A small self-supervised audio encoder (BEST-RQ), trained from scratch.
Model: log mel input, arch jasper.
Data: 26041 training examples, 149.4 epochs.
Rows from block 6, named by matrix and row number. Rows with one number belong to one channel. Each number is 500 + 40 x the weight over the matrix's rms, rounded and kept within 0 to 999. All counts start at 0. Numbers have three digits each.
# convs0: first width-5 conv (model.blocks.6.convs.0.weight, 432x288x5), inputs 36-47, a 5 kernel for each
# convs1: second width-5 conv (model.blocks.6.convs.1.weight, 432x432x5, transposed), outputs 36-47, a 5 kernel for each
convs0.372:480571384511514530431458452495562479486440435461527498497506526495534487495463467554454481571534519526504467431488446517528548528493527508459503432475570497497497530483514506554455
convs0.373:566485514480487412488530494549462555542487472500506523504529425535572561501526574483528530500501447488508544475501492465456506506461516550552493487525469409529475422471508529518558
convs0.374:565573508549578403448518504571452499529474537494467423478488524499578492442393495472506544527555519537484411497456543480504512557557440511430457430465514409541530561502469568547580
convs0.375:553529521516500513476494505555444571496412500479508461522491458557534533521491507526512548494513520536478514490511464480468467447501468435394481404486570486506495501491535564451474
convs0.376:493492526489508422482500487506395543501505478556497517478499417496497537487480481516511521438457461503490542487501479440468484522486454466419548464476457512479541502514560535519495
convs0.377:491569467535544584476463583573437474501533551421607483475444511473505474497534553465447425485480546492470627473507475546493469509465604430483513510477527477552484469534458538493529
convs0.378:536487507517575437475484497481457516459504484449466471515508420500478513469514472461529566532483509458493449564478477539518551495501485421503466393425454442526430546500536480495531
convs0.379:491515495488521487494498530465453469504533502603536504534458487495553482496517529424544479524490498479577468536555495559482543446527496516484480535524517470476480447424441520462471
convs0.380:383522504556517474479530503495525529483497477529503530515477490461521502509494449470507507566473472482530553478549532438533433471486454497514501506529512462497444497480546471477504
convs0.381:454473443485546450478494463451520471549480485480491511488513529476493455515463469490527536419536543493489460544481468524459482523500520516485466505521483585413524466505568439489507
convs0.382:528487555499514400455503536526507497491524479497468471530524471471549485484448427521450465583462493538477445539479578458462487528479472542473537478465559451544529578522449496502459
convs0.383:422455519517519520515491541551556509502527496540472471551493487480477451458452458492533472483522432488508593548441463498575500512567544462543508492508526509548465439454542499524466
convs0.384:527504460483511540484516478503537516488502508569558514477469478425516532494557467501496516468443500470444565460506528466633582510475518451461492509454475487465471492427460497520471
convs0.385:539457533515511483479456537514488513519465506453525521500483505529455490548609526511517555536519517496463407445515478536537602492548566504488494490561502533476519516542438492454471
convs0.386:541507487494489490467487491464495448507553485525516474518524531459491540513516427556533538443496428533544473485527455443489541489524530515471487500483524464501400514521482498450435
convs0.387:499547578519595511495408393420532503540494497550467504402485476527515490429464466486485582501486511501422479515536494684483506526413401478396471482443530513465429434486531523493462
convs0.388:478465538507486507438441458408584477481362512498502502485453505496470532494561509420447464430478480476490433490476507446472494513525496540440501538572592564478508544557521501491482
convs0.389:522506532434571569529446473471448518520471414469501461527538511488469526464415546449497494465493502475464479494467512419470467519492488553537547442446560445439541446452504506473494
convs0.390:508496444489333504433522464462485502471522482467516483501497513457546516439508494473491464490457478493437509464521457417473513507518517485533455501545477464517519542510471537528422
convs0.391:523510531494473524491516488477477525532518476433505509537449495519506545514564481503567458527499541520535383543477480468585537477487484462408452463500463477504521523522479497516471
convs0.392:463569476488476458425505484478440495477479550465527482496524452434480461512523431493511519547449477452529536481477525487557532504481553537504467505471421474514500549532501519489537
convs0.393:444574515506558545504528526528522526477483456554534532525528519507471497485513566506552544450545525514507465502516475525503568505528507412489470499471527496510508544437420443489463
convs0.394:417504466492500492497520533521556481483520463452462448514522482482473534474538462519460562566471515494479551490540499513541551522512500546427538478550469431454507438460538486499469
convs0.395:475489525436538475438473483447474546427521466524440563503524528418478511474540487517513524473538519495507512481471550456535480485516498529504501553488509511509462544519554492521490
convs0.396:429494543549536569460451484386587474491518523516456486509449418491485528586532458470461454555515505473535529518419500540546456468489444490542530511544452506519492400491523497492501
convs0.397:501505559494536464455492551472540493514547510482557507518479511471494479502480432461533482540479518497521538464568514582462494554548562455510563499429521490478448452440521473471460
convs0.398:471535518466427567564572499444494546451458491455479450483532653511520432561538547526494454553481554500543419456490408506462439522526536558536494470519588417478544472438495500514500
convs0.399:470547570544452456437486478475562545497417418556543532531485517416461440531619482457517444512487492449440578525550484507481546504498512455482454496549493493519447535505433533490509
convs0.400:479524508531505484442518467457497541445491416435501473480507439509527519485513516531467542534415437484391497488541471437446547481522502411494445508425520549507542650484485467475465
convs0.401:516477473428506465465506523492464466571513467466504546498533563490522469547533498481556556409487500490478544516489498435484494476478497514520389482470425490482447541484468494447487
convs0.402:609529553472508560475467489527470496494450500602512451540477514539516520475469454520505492552535480464517511484512501439550428504508476550491469478509460507465429519547522492470454
convs0.403:606485477514470481547593504477449521490509540548532502494452627551519497583522486532525496495527526536469425553515485483569475516521482403500491565535439477564475434506507456528554
convs0.404:501475500519561479428510480537438450491555430370431526483502531528553546466490546470530440467459454476468579535504562458593522441536494521524502509499530465487485563544532511502477
convs0.405:435581500514483493434501460476494531466482520483481480555484427462528452591481515505558555534464474503552421460498531489477530496474505462517499496457512517534549528429487486511522
convs0.406:359502443369372520507495478542530505542473435413454545453523508577506483537520465528493488521475506501532470502447450456530508493528540454458468423523487546495505462498524594527520
convs0.407:487433502565492496483512436483510527457567481528561511542491587504505546527471430482526496460561508433494433528518530468505494481478504471442416458545532504529496513440504488483519
convs0.408:504426480492581459523514507513516429520455429557453496464452496486560575576482498450513488479507471491538506552477507519507479482492504539537465497472545494499562568511512439482444
convs0.409:527436455543545538539480532507407530456519509475526560540448506498447468570485418517568570510433464521505484497513484447476451548553529559477466479473547538437466524469462489526564
convs0.410:523500487535564484495524550454542432544380481512498489508487537521520529406501506459505423486501488479581508501517474482455471494432513474497548474489596400421503442483489455452501
convs0.411:451518528542487584510434448470431482481486490474515496485441508489558468437572518475498526493501535526470532556448471497470496474511492498469552524501478502517584448530519531461403
convs0.412:506481482472429463492451542476576535486467552515500485478501523485499497548485591482535464487534479483511466500520502479504532518487601420517522517532545483490460535571491495529445
convs0.413:457520500555512424434403380469536554506575512505496497489497478530481510586471472411524488508523522480460479432484494552488470503538526586493537516421427447489530503546482544486462
convs0.414:469484544592519521516467490405484525513498531512501541517527498519525563552474517549503493427515521454490637542492540541438474471561535437549499505567498467478503530478544510507471
convs0.415:496438506562506489507478525445547457502471549465507430458451409480457487570459483533489476547497507498503448519476500510410515407480422525522484472469475429484477437523438548499485
convs0.416:496438485478534515483511486426492513493510522529522488542461439451543489501496511545454482522517488537499454462496516467469427498541568478484471481500477502488494499570539443494446
convs0.417:566577540484487465508487463423463499510555492521523482513499501564478464461488606490566540417578502522493491515481458448376486547530528419500494520559457494424502493574489559538539
convs0.418:559522493533491453514426461489519470488500559439436518444454559478486458540523509489480481466450496479520511435529532566512503549468470455534519526424405438418518511553414502474458
convs0.419:578573501534558495510491549491523426464534403496463511435508498541482513476483434522481565547531507503496502485490495535446457497508471556503537479471575438531479502542379516514472
convs0.420:559462546429499420560484533480462477520470495464507486457520486494510541451429470459439479485455477541425510484524464456605485439505518485461514506460425462566430463463552530518489
convs1.372:473520458411461485576504487443504515522460552577461519472557554539510453463497495498571496405434535461478457568500486495509492476476426486543518545462531526405502453487497471492533
convs1.373:537532504545549533496470524498458469550478447465447556480443442488479533582576474509459447439520512530528592504530423460500539563515517580561542607572564557517534517429479472535554
convs1.374:494472482506509422497445468399500506512513464470487484462451455530519529488481511503533549487479474466591489581466485537544509505495503505541465584538603474540520447483560494484504
convs1.375:537468450542565452459559531491460515549467433502482541496532541480492502504478467494506567560544536474511537464548486508558465501543458550491473511513418543442451507552512519510478
convs1.376:510553488473455499462455442587523453475476481597509488478519525454457447453484440529501511460497515502461463550500505454446529512519514576494474535497481467414482501580475454527498
convs1.377:449552546471474500471441475481517468466544478552472466540444530497416479602493525566490427495508566514457428496472520550531471506476468567479460460383504569442506548492507505459487
convs1.378:458488470469512513536517486549523522530520508497474522497528548599508499477443533474530473475532502501427475484495495435493499511512458455614465559449512480423525486516527502484493
convs1.379:552524530518482484515452460495428487533397528490524551473502480525485448508438476509499522466467503463564412514505503482544504523531518500513548558469542490563468527508521565534466
convs1.380:504472522497441523502532506484406503471436503564449464466483569411512513520525558504477499465500543478477468529553497477475559558525458523485483454497594531527462489466418530486462
convs1.381:529525485460376533575523502431501546561529519535533429465521444466460494499529515461519528434513532496564366516444495511567510452526550485488497472523501496482517439510486481493448
convs1.382:425497487531431515521479509435577479471513493480538526470492454570503515513477510483513515619420503485542518459533521510379487429511517517526460504523517532499485479546426457481493
convs1.383:469495522513510505525453466489511417477495538455522531506484506481516535516479454544493547546542545508557544565431499553579508492497525575475456569482445488514500584505444477493581
convs1.384:493519548482504495498532543522646565549451489402524474471543498525551415505493464516551533488501430521483500474530493553539537496563475551536506436551527464465497446505520532503548
convs1.385:482462474555467415494487482494442498513506495441495501504466412473504505452529434536501439545506510539521449508493466486502530450448524481476514502476548525460493427461461462480517
convs1.386:506462526478504501411548499498476542493506489558526501540525527512519513555547528545499519455530466505529494572495454560499459527591523557466475458529496499462456476573516533460552
convs1.387:460469514503502498495500428475531472505527522473519500580456556486515494558566507461395384540490471459456479500523489477484506516507502515478514536524480502521556515571501502596523
convs1.388:452496543524479542520425518568495538570512546539476471511558522422533535512506478466514473474456582469466460447521505478464517520524506469522461565483451587542460479538468490497495
convs1.389:481388510493568530525538471496521456470477483467439522505435513481574445570481523506598531389533398552425582531493516552458509542501509402483518491483482507472493526465551492508489
convs1.390:534509516464531459521527536472505506542543440462571548438481533462489535504487453533499450498526572522530604469492511549480432477505481575481417456496479460461526551466539421495536
convs1.391:536541498520509510523463455421524555510476539427499438547500495501474485473526540488492528532528503487500464462480506490500536456453473477474534481428591493508475502452521504501492
convs1.392:526480465488472475518477544531457505475396486575501545551486604436487480457497423528475475494542465520544492462502505533459494492456510438552505528479500464511530503408498465559521
convs1.393:582425503483466570508476466551533578483487476512498531486449479603513477467469523480519468405487477458541589468501512483558487589514484494517507546395426500537497547497553525473516
convs1.394:471488479530467520505578454508555459531512514466520477548521509514473537425490526496536509472455540462490476508555540457442370479503512374537489489423494529455497453541539567439525
convs1.395:501474501486469445527508473523547469513508456486556495450416594476612482512531463505454497467448450520454457441508530526507463495481502484523485482506644551454532565477456427457487
convs1.396:505462403429472526516527482468532529486573499504498444468525477481480436529484571466508481501501477525553427460495508493533468478470454524534551497503437537512468466545509514543512
convs1.397:449480510526505448503475519502518543501463547455468491530459500524541454576498434482533515527562517513584474501528481502470497504445497572496549488571490518424474527433494551474455
convs1.398:532490540514475497468496575459504492464540536463467503458441421493494505493422467504494503533474498418468543548462481465490495509439449477505457477537474563527492437503527473531531
convs1.399:525472471530524466512475494502575525505493518491548421532512514557563517415460490535545463494523488474415543434462446467440494450489501577478470482470566535477483499516498467515453
convs1.400:518486472507503531560493526552499508482477519492465555493448529489552456519535473487520528457441537451509484506531549532596478488502529580524438526474504522537452493499490412477503
convs1.401:494398495478481441452438493562581494471449547469499489476441472527496524511458531529520558528506444463432534534492487496459444534508573516452449520481492496500531505438468542468467
convs1.402:572493547463498480463515497492609480514437532506407543486461548462456509507454504500525491456480481468493515479475551459444489389481472456544500468532508480529557568555517527526538
convs1.403:490471453483502468454454465549379497485482503523498528448526493524485557447439478523485485498433484463500449513446499516471532529486412455495520551459534491467550470517492456478521
convs1.404:492564518453534538569468528481520529481492516609487518542503465553493553482460565513549464526602478527551535508460474494558539443559500511466458516538478512497561482493476492468487
convs1.405:523461524487531480456514455447490471528555497436499389459507473488466522410574503522450511543498479498529505524578498517486521473496463465511442435432437487490573446495493474498483
convs1.406:505487519545521501460484443473572476516495513482525573453504515444560507682461527490494561542487540500458505490512536481521562467469456459493465482535473468522550479554582503565589
convs1.407:463502532516500468461469508618397524552495587484507503478477456508521424510472489560520469516477491504472540552409449512506537477440464543516485478526477465531533539572518457494431
convs1.408:563542522487526469396507445497614616467514488473511509466476520453511490396540534473470423467433437549534540488483549487512512456538481526484500492491542538448456545573521431479559
convs1.409:504524529483487471482469563543535542449466405490509493558539497500496533530389561501410499476524471547511540449612619492490449496465517493524441485620576571466488455578540480514543
convs1.410:545430470515550537480535556494530571496533526553537436540442436492507547596419489513467542542540459552487496450512537501450507483487456536502432522425478524513502407542510523481510
convs1.411:529487439507512598504520437450448521481437504560490605484580455480512509536594489505504496524493496481458470488476503499534505531487559525542587527516524541493458573421473504453474
convs1.412:502473563545543528553459459457493438519529559501444539480521397538514527535523533523463506427526571449559480496485504449537442449476547445520506519540483516487485485517493483532410
convs1.413:487515497523532493450475470475535473480498506573577423466444478435471496423497542543493468478527474494500444487568536524561509478439458576516538532505381529576442573487510481487505
convs1.414:550462516472582403462482458430522546466546525492541460475473529578503523560480561506578525471561504528505507513462491499527534494548507519548468522449470484446549445530547553468520
convs1.415:432546515451565451581397512444539404475499542494484517553560480505485543452558553490472569494477530502477516590418503425506465486524480479502514470489473488489504568453528470492433
convs1.416:509491530493493481501456496499542461531501485497592510544545491550470504421526462491506451579443483523513503457535435469603542526499526389481545481518521499520491460555487455478445
convs1.417:455534553517507398440556511507442511508444497515513490469447468449521539488479534505550521525558449602486435544481458523518483539588542492508525519474452495521511544462478469492344
convs1.418:618509578443549483532466477471523456509437548486477511464505472526509484501507488565474568530498467467450495524513464503497450557467541602501540549425530484556522483498457524441504
convs1.419:515605574520442482443526475501426432518508532473490501468475597487485545498531563527504461439482499418494502448511468549523444547529473547475519478494436490496527478488542445535483
convs1.420:531563541460482470497491512514490517516490538452552468459480437486492534476474484470527481487507521536524482467536524534640548485462473544514481497488413517487438442432506472461535