A small self-supervised audio encoder (BEST-RQ), trained from scratch: 26041 training examples.
Rows from block 6 of a small self-supervised audio encoder (BEST-RQ), named by matrix and row number. Rows with one number belong to one channel. Each number is 128 + 24 x the weight over its row's rms, rounded and kept within 0 to 255. All counts start at 0. Numbers have three digits each.
After each channel's rows are labels from the 100 clips, of 14848, where the channel reaches its highest value: "loudest band" is the band of the loudest frequency at the time of the peak. Only what is clearly more common there than usual is listed. The data: acted Russian speech (Dusha). In brackets: how many of the 100.
# convs0: first width-5 conv (model.blocks.6.convs.0.weight, 432x288x5, each kernel summed), inputs 0-143
# convs1: second width-5 conv (model.blocks.6.convs.1.weight, 432x432x5, transposed, each kernel summed), outputs 0-143

convs0.305:128101133126169147116128092130132111165162113155163141138101095114174122154136100115090161133121135143121200149091112076152129150095091140094129116125162135126116139135118081102072135166129097110145134116147130145139140126154120107116151165111116155114113125141094133104118149113127118079138094094115137108108104151122151163116113107131102140124113124157118114102121108088115093141125116142092124118134106099131129101128121128139118
convs1.305:153111118123095146142085112122138115112128170126125128129104112131160147115112138111158155143122139126173117119152109133134125135159084144125111195101129135164139141104141135151164123142138105123102158126117145145064136161120120132113112109126115105129103189152123126138143154116106105114138136119103134112098137146103189106140154077126141173110120128061107119161126075092189078111172120103132107123120149166112145093120107145135171
loudest band: 250 to 500 Hz (40)

convs0.76:126159130135101090156131151134128103095110117141095142113156144142104087143161175108143114126151154116116105135166111147181161125128094108116153128122159144161112136160126142179141085128106143127137132098117133119164120126172145115131133178072165090139109117154152115143112123108127112103089097118113151118132077108089102152102080134099113135179118160094139137129114130087119112125128129143108179117164117111151122118122119109135148
convs1.76:169145118098143147145117109153094153140102148121142150123159105112113138157135118138136167112139139125160111127153161138126117172126103089107111078106159124089163086168154158129110105162141129121106129120072096136080148153128134109119112108110134175120111136149109133127098090144153141150144186127105110116126141106106079130122137135140146152156155114148148169185135127159113165091119125106105119111102153171069162098136137094143079
loudest band: 500 to 1000 Hz (27)

convs0.74:122129088103123130107139095120080154108127111111093169122126116130113166189115150083108089126136081115150110142102114140125139143118112155154120156103110139147104136111152170095132156091110135154156141130147142134103133159116131106154086130135130143192105143160135133150130169123175097130107108110137096079104145123129118125115154125102128108150116135098138113115118182159132137113139139137103109150151154110105138090115078076124182
convs1.74:124124152156111128143128127095104128124132125129145103100106150163163157119150115109110092128125104109125081127116145104123153155132112170126144144127116156154137086135106112131122126129135122076085107121132147100131144174110105110148124146141132168111099210150095084113142146132156120180117158108138107139156112084102115156126098112136115146134082114112143133106129138115122141154105139148129146141164144130139170180145152126095126
loudest band: 4000 to 8000 Hz (31)

convs0.16:130071115130128155146102132151109088141154113128127166132147088138135119143123075107129131153114084120114128132098174110107103148115131144127159163139126105136123109086116135102163139109124156128121085160137118157086112128156079095093160103175144190110130160173113132108099111105131143137137114157091182106135127117152131143073168150149152136136144132102104132106136199093114147124098096078106114114142119147124078150103143091092097
convs1.16:113131116166112095161160124113137133123124152137165076136171095136092125174123152182149121159118151160111141113080153089129072152115154108140128142121135073136122103104167130147132170131118137139179142175100153112119123138136161133154102124150126115182092100114153144125144127097122100103141122073112117110151115097141138095128135148097132114117133118142154124132141142096123113160103140143101149116169111145168109139091156156128143
loudest band: 4000 to 8000 Hz (30)

convs0.180:159155100105148168137137112146152128151142132100136127105091135161106146120110096092122154109131153144144164129116108081151129101105125115137109110132152134134125129163135113160150141145145122110125123139134151118151158121144137192103158135134133129149097142140136131161151124096117110117146160130142108114109110125128112144139145142123075183136173185109104130110091142094110124109133155106102165169102117151121142107130097089141121
convs1.180:155154154143109109134104120139128133153116126105128124154121099142131074177114127122145158134129153123112121133163085167175125110136118131179169097105115119132136142146092137157103126138153118139140107086094123156115130101127102110150107194174122112144106145109116129105134150129098139124093127156120079106089127111096126136109144136111127136137096083119131117095136135173095083143166140125112063120139124132140100080128123144108136
loudest band: 250 to 500 Hz (43)

convs0.125:133088129139160122117128079135081102154103152125134118125117102131112127106160134131052134184140113121152124101152158114097065155122145103081140139143133090078109157127113138146157111111129138125109131138122105115110121123111135099102115140123135087101130085108107096109125114150106160144163065103097127138106134156164192107145145096088093159132167160133128151115097087116147137158070105130122138163133107108141130115105109122167151
convs1.125:122148151133134144120095118105160119105098139134136126120131152122111120131136131129085129137188112137126160130146131081118136116095157101163132074121122157175150140121135119145121150137116131134153098150104115108088120166125147154167144160145134147135139144110134149138136158131144114150109182114140134164119125138147129132125055118112082126156088141107138127176129092166150118114120119096151193131140126161146110131129129160132115
loudest band: 500 to 1000 Hz (35)

convs0.228:153071156116172133130142114165130146094150153117143117111117078144105139143139084115199119090119145122121156165130088113149119088159132170128069127141128105144138167114106120129116148155127139100141114155146115162103167123149128160140107133100113088116138118118136129113115109129099094144105138138128143121138156109068106081081140124106128104087110082102121128147108134121141129131100137105134153107127125164134146112128119133170081
convs1.228:143169139101135124113130111117175135121122131135141129139136145130158107115153130114146108160158122128159114085111090136137117134100089090149113132116107168123126085130158153139180114139121124139123123104132126108127119129120138141128104141150111128106111134176125191178152124154092101147163145085100115128089109125158140121107127083096157117113138134160087160119126115091156085126127109131105144082084156143069123104154114150122179
loudest band: 4000 to 8000 Hz (52)

convs0.135:122095119096125157127118143123095121140172117132144139111093106088117173110110172109144142094123149174138160140106088103119119132158076122114103161163141149138119151133071152093155170114132126112134125131169148112124144106115126121153123147108144144090123123123145141120131122133128120128129110095105168137106066107115124139109156137103066155177104131158150158146122145098111129107084134158112065097122105134125155162149137167141120
convs1.135:126117138105134147115117130126099156117145135142143093147094164102103117139143173151126112109142148144146124131163164109105127136146112165126128127148096118163098127147152081140124130135158141144102149120133123119176128148138099086083152123171102154153150130121106118095111130112121189113125121118142136119112158177134087138131207119130129113155156122136162105154093138094149136130123116145129122111132139100176156147119108107126135
loudest band: 4000 to 8000 Hz (27)

convs0.290:114132108155153170141154144106133143112102166090126107139118167122129153143114188144112138100084171109105119133117095120124149114134111111123141153148122151104122113188157095133138081124139114135070142097167152137096142136137118142135098126121133108117114120107131128126131156094111139126131135104125122102096098146103119147114128122174123152122138113113103130135149120151111166148116122119138103135088158144149148105163090132098133
convs1.290:143134121159123103169149095097147109116115141098105100075081046107133119128110107107099103152109137108100148119105114109152095086079083097074110101132122177110131145122142133115124107166114144125090102137116127136143078095139151163113117132141126114141123099131103156147166124153142141136120134119138070096130134107121141107126111097156113132143148146144116117106100101098079109177108104159128142105117093149120099104165149133149136
loudest band: 4000 to 8000 Hz (28)

convs0.352:136109074149090148136130142128130117084128158123110155126107113154130115116095176113164123123125172112131149171138145134123067107128168101136134115138072141123136121153142131118118193133102163130122129115153117113150125145097162120134123146113128082145125116069150125075171158130098128107107153144165164083145109117089136072176124147128088156105144141117137118159106149151150117083129079133109119139174149125174146142127122144112158
convs1.352:138105127151142125124058153132131141155135164105114145122155142149124100121096093078124125155128132109129099162086140151142157128111122132170106140133136164122178168182085173131093154130091095087127174161109133151152123088123151120116135109149129133134113135135138128121120123137121142119131102104121143133174126141114137138107102137124105145126151112131113117151144123144135105185157125125132114150100119162145156118086175106084093
loudest band: 4000 to 8000 Hz (41)

convs0.192:119113110121154184109166109097064135117132126102140142116157134082083129151162144158145126158149119095128130155173153071103164127143128161160108114156115132109152058133131127070181155096146157121122176115143081135120154108137113106118115133141102162133125120123123149143127104134122097080134134129132095150113164148094120135107113177144100159123146106099144134087149155176103153137112137108119097125154103160164127136152120137138128
convs1.192:081108078112137142092101140135148133123079128087091102127139144180106140122120135110147130136112147130109159120133116161124108110140098099096165118158128128138120106141104122100133089084107128168076107110137153096114148105140108133119150136124147113097091143149143137132093173146163086120155120094103117114105158130179132167109065109145117154125109139121152140166112143137103124114135128156137113124143140151160122121167144135100151
loudest band: 500 to 1000 Hz (31)

convs0.429:137117100141109150137080130123198169127108170122122086135128075133081143139114092118123130151105105145123101111142111151098148140097104130116107078155138076120103149115138069137117128112096093138116139121126133152089122113132138133131155115146127153109110141133152126144136155144123111121192151099129153123101131114107135101119129151113112119157101139153135131116115163136136105136129123114130102151145062138150196129132108164120103
convs1.429:115151123164156139132153138141108126149127145121231125138117144129114097139101166155141116100145146137098174100102147171107164126060157113134122156124120173124145114160120134099146168101105109105115117103142094134126139121142167146094163120154094116126150126105085180118089118157182125131157086113124122102144112103115090108147107133131173160168115117171154138076149148092082106117126167126133148118124115132129126126115105155124130
loudest band: 500 to 1000 Hz (38)

convs0.237:117106120128203160105139152116105117113134115173120116111137116124151163106114118168157167161124105129159107114165131156115058136144129154134153145166129149166124110120124104126144096134131145101126106165122140119139157106136116125156149106177136105123127146125127129149129109131093096129130148115130116080128115114125096111115098019179130110127114107121108132126102104125116108159114115146116134151151131092144088127124116118171057
convs1.237:145128102130151129106157114093124096121101122174105109135134097101133145095130140110112114144109158150124128111174114089140154111094104143170113121093148117131116142114139124131115130161136128125126117132166117146168135116127151164140117145104146119122152136088121148103143121142110088113166115139128139135185108124139129135174100123118130141152091117112056135102123143103164148095103145114075116166134126083126132126134152152108108
loudest band: 500 to 1000 Hz (41)

convs0.178:126110134106132136118149097158105110128104082125103151129101108134141155147138118121114111103106115100099127106105158137096167139149143137110088116130119107167109135149125150141131100060111110125163149098107143101148151152082121120140122116168143116148138078143126136104138120143138114132073142175120110082155125093158100113111112137148149137124154138088129090181085115126140129116116184154118146141130101155175179099142099140132121
convs1.178:121089138154094144146127093103123137141133161151117084103149106129142110128090091126094096107126129099109120133140133155098118114096129111113109115123118136133097139128141108134166112124139145180127120144151107116137163155099136068145119081121117131205152077131150123135136123110112113140119165147130095136146133148110160109107127147158128112062142099124137122160124104149079151102107106100098138116148164161117155131128136117114119
loudest band: 500 to 1000 Hz (29)

convs0.431:118135131108089089099138167124135087153162189086101114129132078141093115166122131129161111087127129137129102140125125104106128119134100144126113096114108141114143101119079164168081175124103141151108117111133140146105110140120114108106102147107118119122100135160124203124136128136103106142108156125146157110114161140095103140121154074121159098119110147149135122129136143117132096168150146134127159156150124141122113097130122149147146
convs1.431:166102120102147135108110167097078106107139157127103128115119126155163142169097088141155125131143089152115125124126144132154160149152125172137127129090099096165109071108133140118171130114142124138159135148128118124156131162094140115141161162132084151160106184159152111106121146109141147168141151095131111157102153128134090142130080130153119139156124118120118167138164150117122151115135140161121121146155078098139122132101089167134099
loudest band: 250 to 500 Hz (41)

convs0.82:125116117121136179115101124136139130081146152083142131142119103139106177103157115124142104154157112085142167108169118121137132101144052120138085095115112128165128141150160122110141165164145094166130122085130149130152118145146133122122131150149138103125100113118126184145138115087138110135132135093152156167127149130114136117162141132151151139118146182089115108136121106167130093161163139095147151138112155107167140096111097177135128
convs1.82:122180163156115109153178099132154108117105125137113102122107142093122142098127167162183107166128114139100133074136124119125142124172086112113126142129145105115150089157135118126136182097132090121153126167132119098152122147147087111152054146104140121175104072134142129170110108124129154121143127100135108080093088180128154090111105089133154113115139117112101130140136138128106147182105154115091125133118113099124095140107132105116159
loudest band: 4000 to 8000 Hz (35)

convs0.251:125132149150142142115110127105078171113132170080120138157147156073146128123161110141148120134132127116131152135147157160111133149109123140131112172155142113128115145120118048102149149162091159168148122161139157117115123077109098146128101116143113107129125126176108118189115126122113108101130117166129125073144159099134133100111116138125134161152139133141166130180139117179151092126114136151114118123160102111100105134114137112110120
convs1.251:134137118142154110111097115138150098104119111100126152119099094142157116122111132130103096101096080125132096096123086127142109102134119120093130142099133118135138095114112147126097090075108097108103145118103104120080154145152158102129127095110131192067134118126152109160081104142109095111125131123118081113125089147146084105109112111124139117117095105110149129102151124102146146087109118160138113117111141138141109116172077064154143
loudest band: 500 to 1000 Hz (26)

convs0.50:169132157127158083132121120134107130109167136130135096154131107120132079103144132099117118110090133113133115125112101157130124124123123142111102147153148095145143142104106107114078101106135143081108132111135126172110138147104108151120142127165132086077163135133162133120182118114103151111127110166092139139129158132097128141148170135084124129124083124103110121132090133098122119109157091147089130198127113105103140149162122137110124
convs1.50:079112162103124125120121153136162113143126138132146139158103120136130113103134158141134100140139123109100126127071142145136137115203140123151160106173144092112112094133130184127112115157115134138154109128121112104135127127141129141100085113133136134139149144140133115189100140094140190120120130133104124125118103126133125127119172127157118131101135106169170113117152114150138140105186144093133162107105155125085139138087092156124060
loudest band: 4000 to 8000 Hz (30)

convs0.422:120131123117113133109135145141178106139137125139114097155126087115139110112189162164137139156060123119086176124111106146127158100106103125097137120102106180157116129155112089106145147131075112136146127110125134103169154124115137116119113175154152166088135090111131119106114093147093124093124153131155145126104102148103177167104144107110168120162131126150122095148090102119109100156157184120144193125139115119135119124149135084076144
convs1.422:137133115122162139126105114113144119124104103143132165146098119129102148098104155118109120143144144149156191135104137083136126120179092152177145131126140105117067110075125118116110145134125139117108104093111140135119125129126137128115103126165113175119139120137137108129151131139143113109131107134139124078129103107141124077126155133089094138152115140116112126118129120146114103170101123128149107124102147154112116127143159111105103
loudest band: 250 to 500 Hz (49)

convs0.387:114099112132130115178140120125143134105090091120099109111129100148177175115091111144144143114150085101164113185062144106113124109178087073097127078128149130117102150130158091101106159144109103100120096123138087144133106062099146124117128104121111118108142180125114084159092128100156072117097138133121122146081118136106191141139116118101071092181153111132155121127119126172149146147170125127132133165099116123197131153094135138123117
convs1.387:095148154146124139118119132115142128086118133164121128119117135117141129143158101150121139116109132112129080115103142134154084108121132144146174122111135101148109116162094110126138125133136126079125135186149171135125144144135170152103091136135168154162118099130110097133125098114113197124163120116120178108147159136140149119095152140152106155120113129132119121126158113169142117083112077162175138122099128123124128129147105177145102
loudest band: 250 to 500 Hz (48)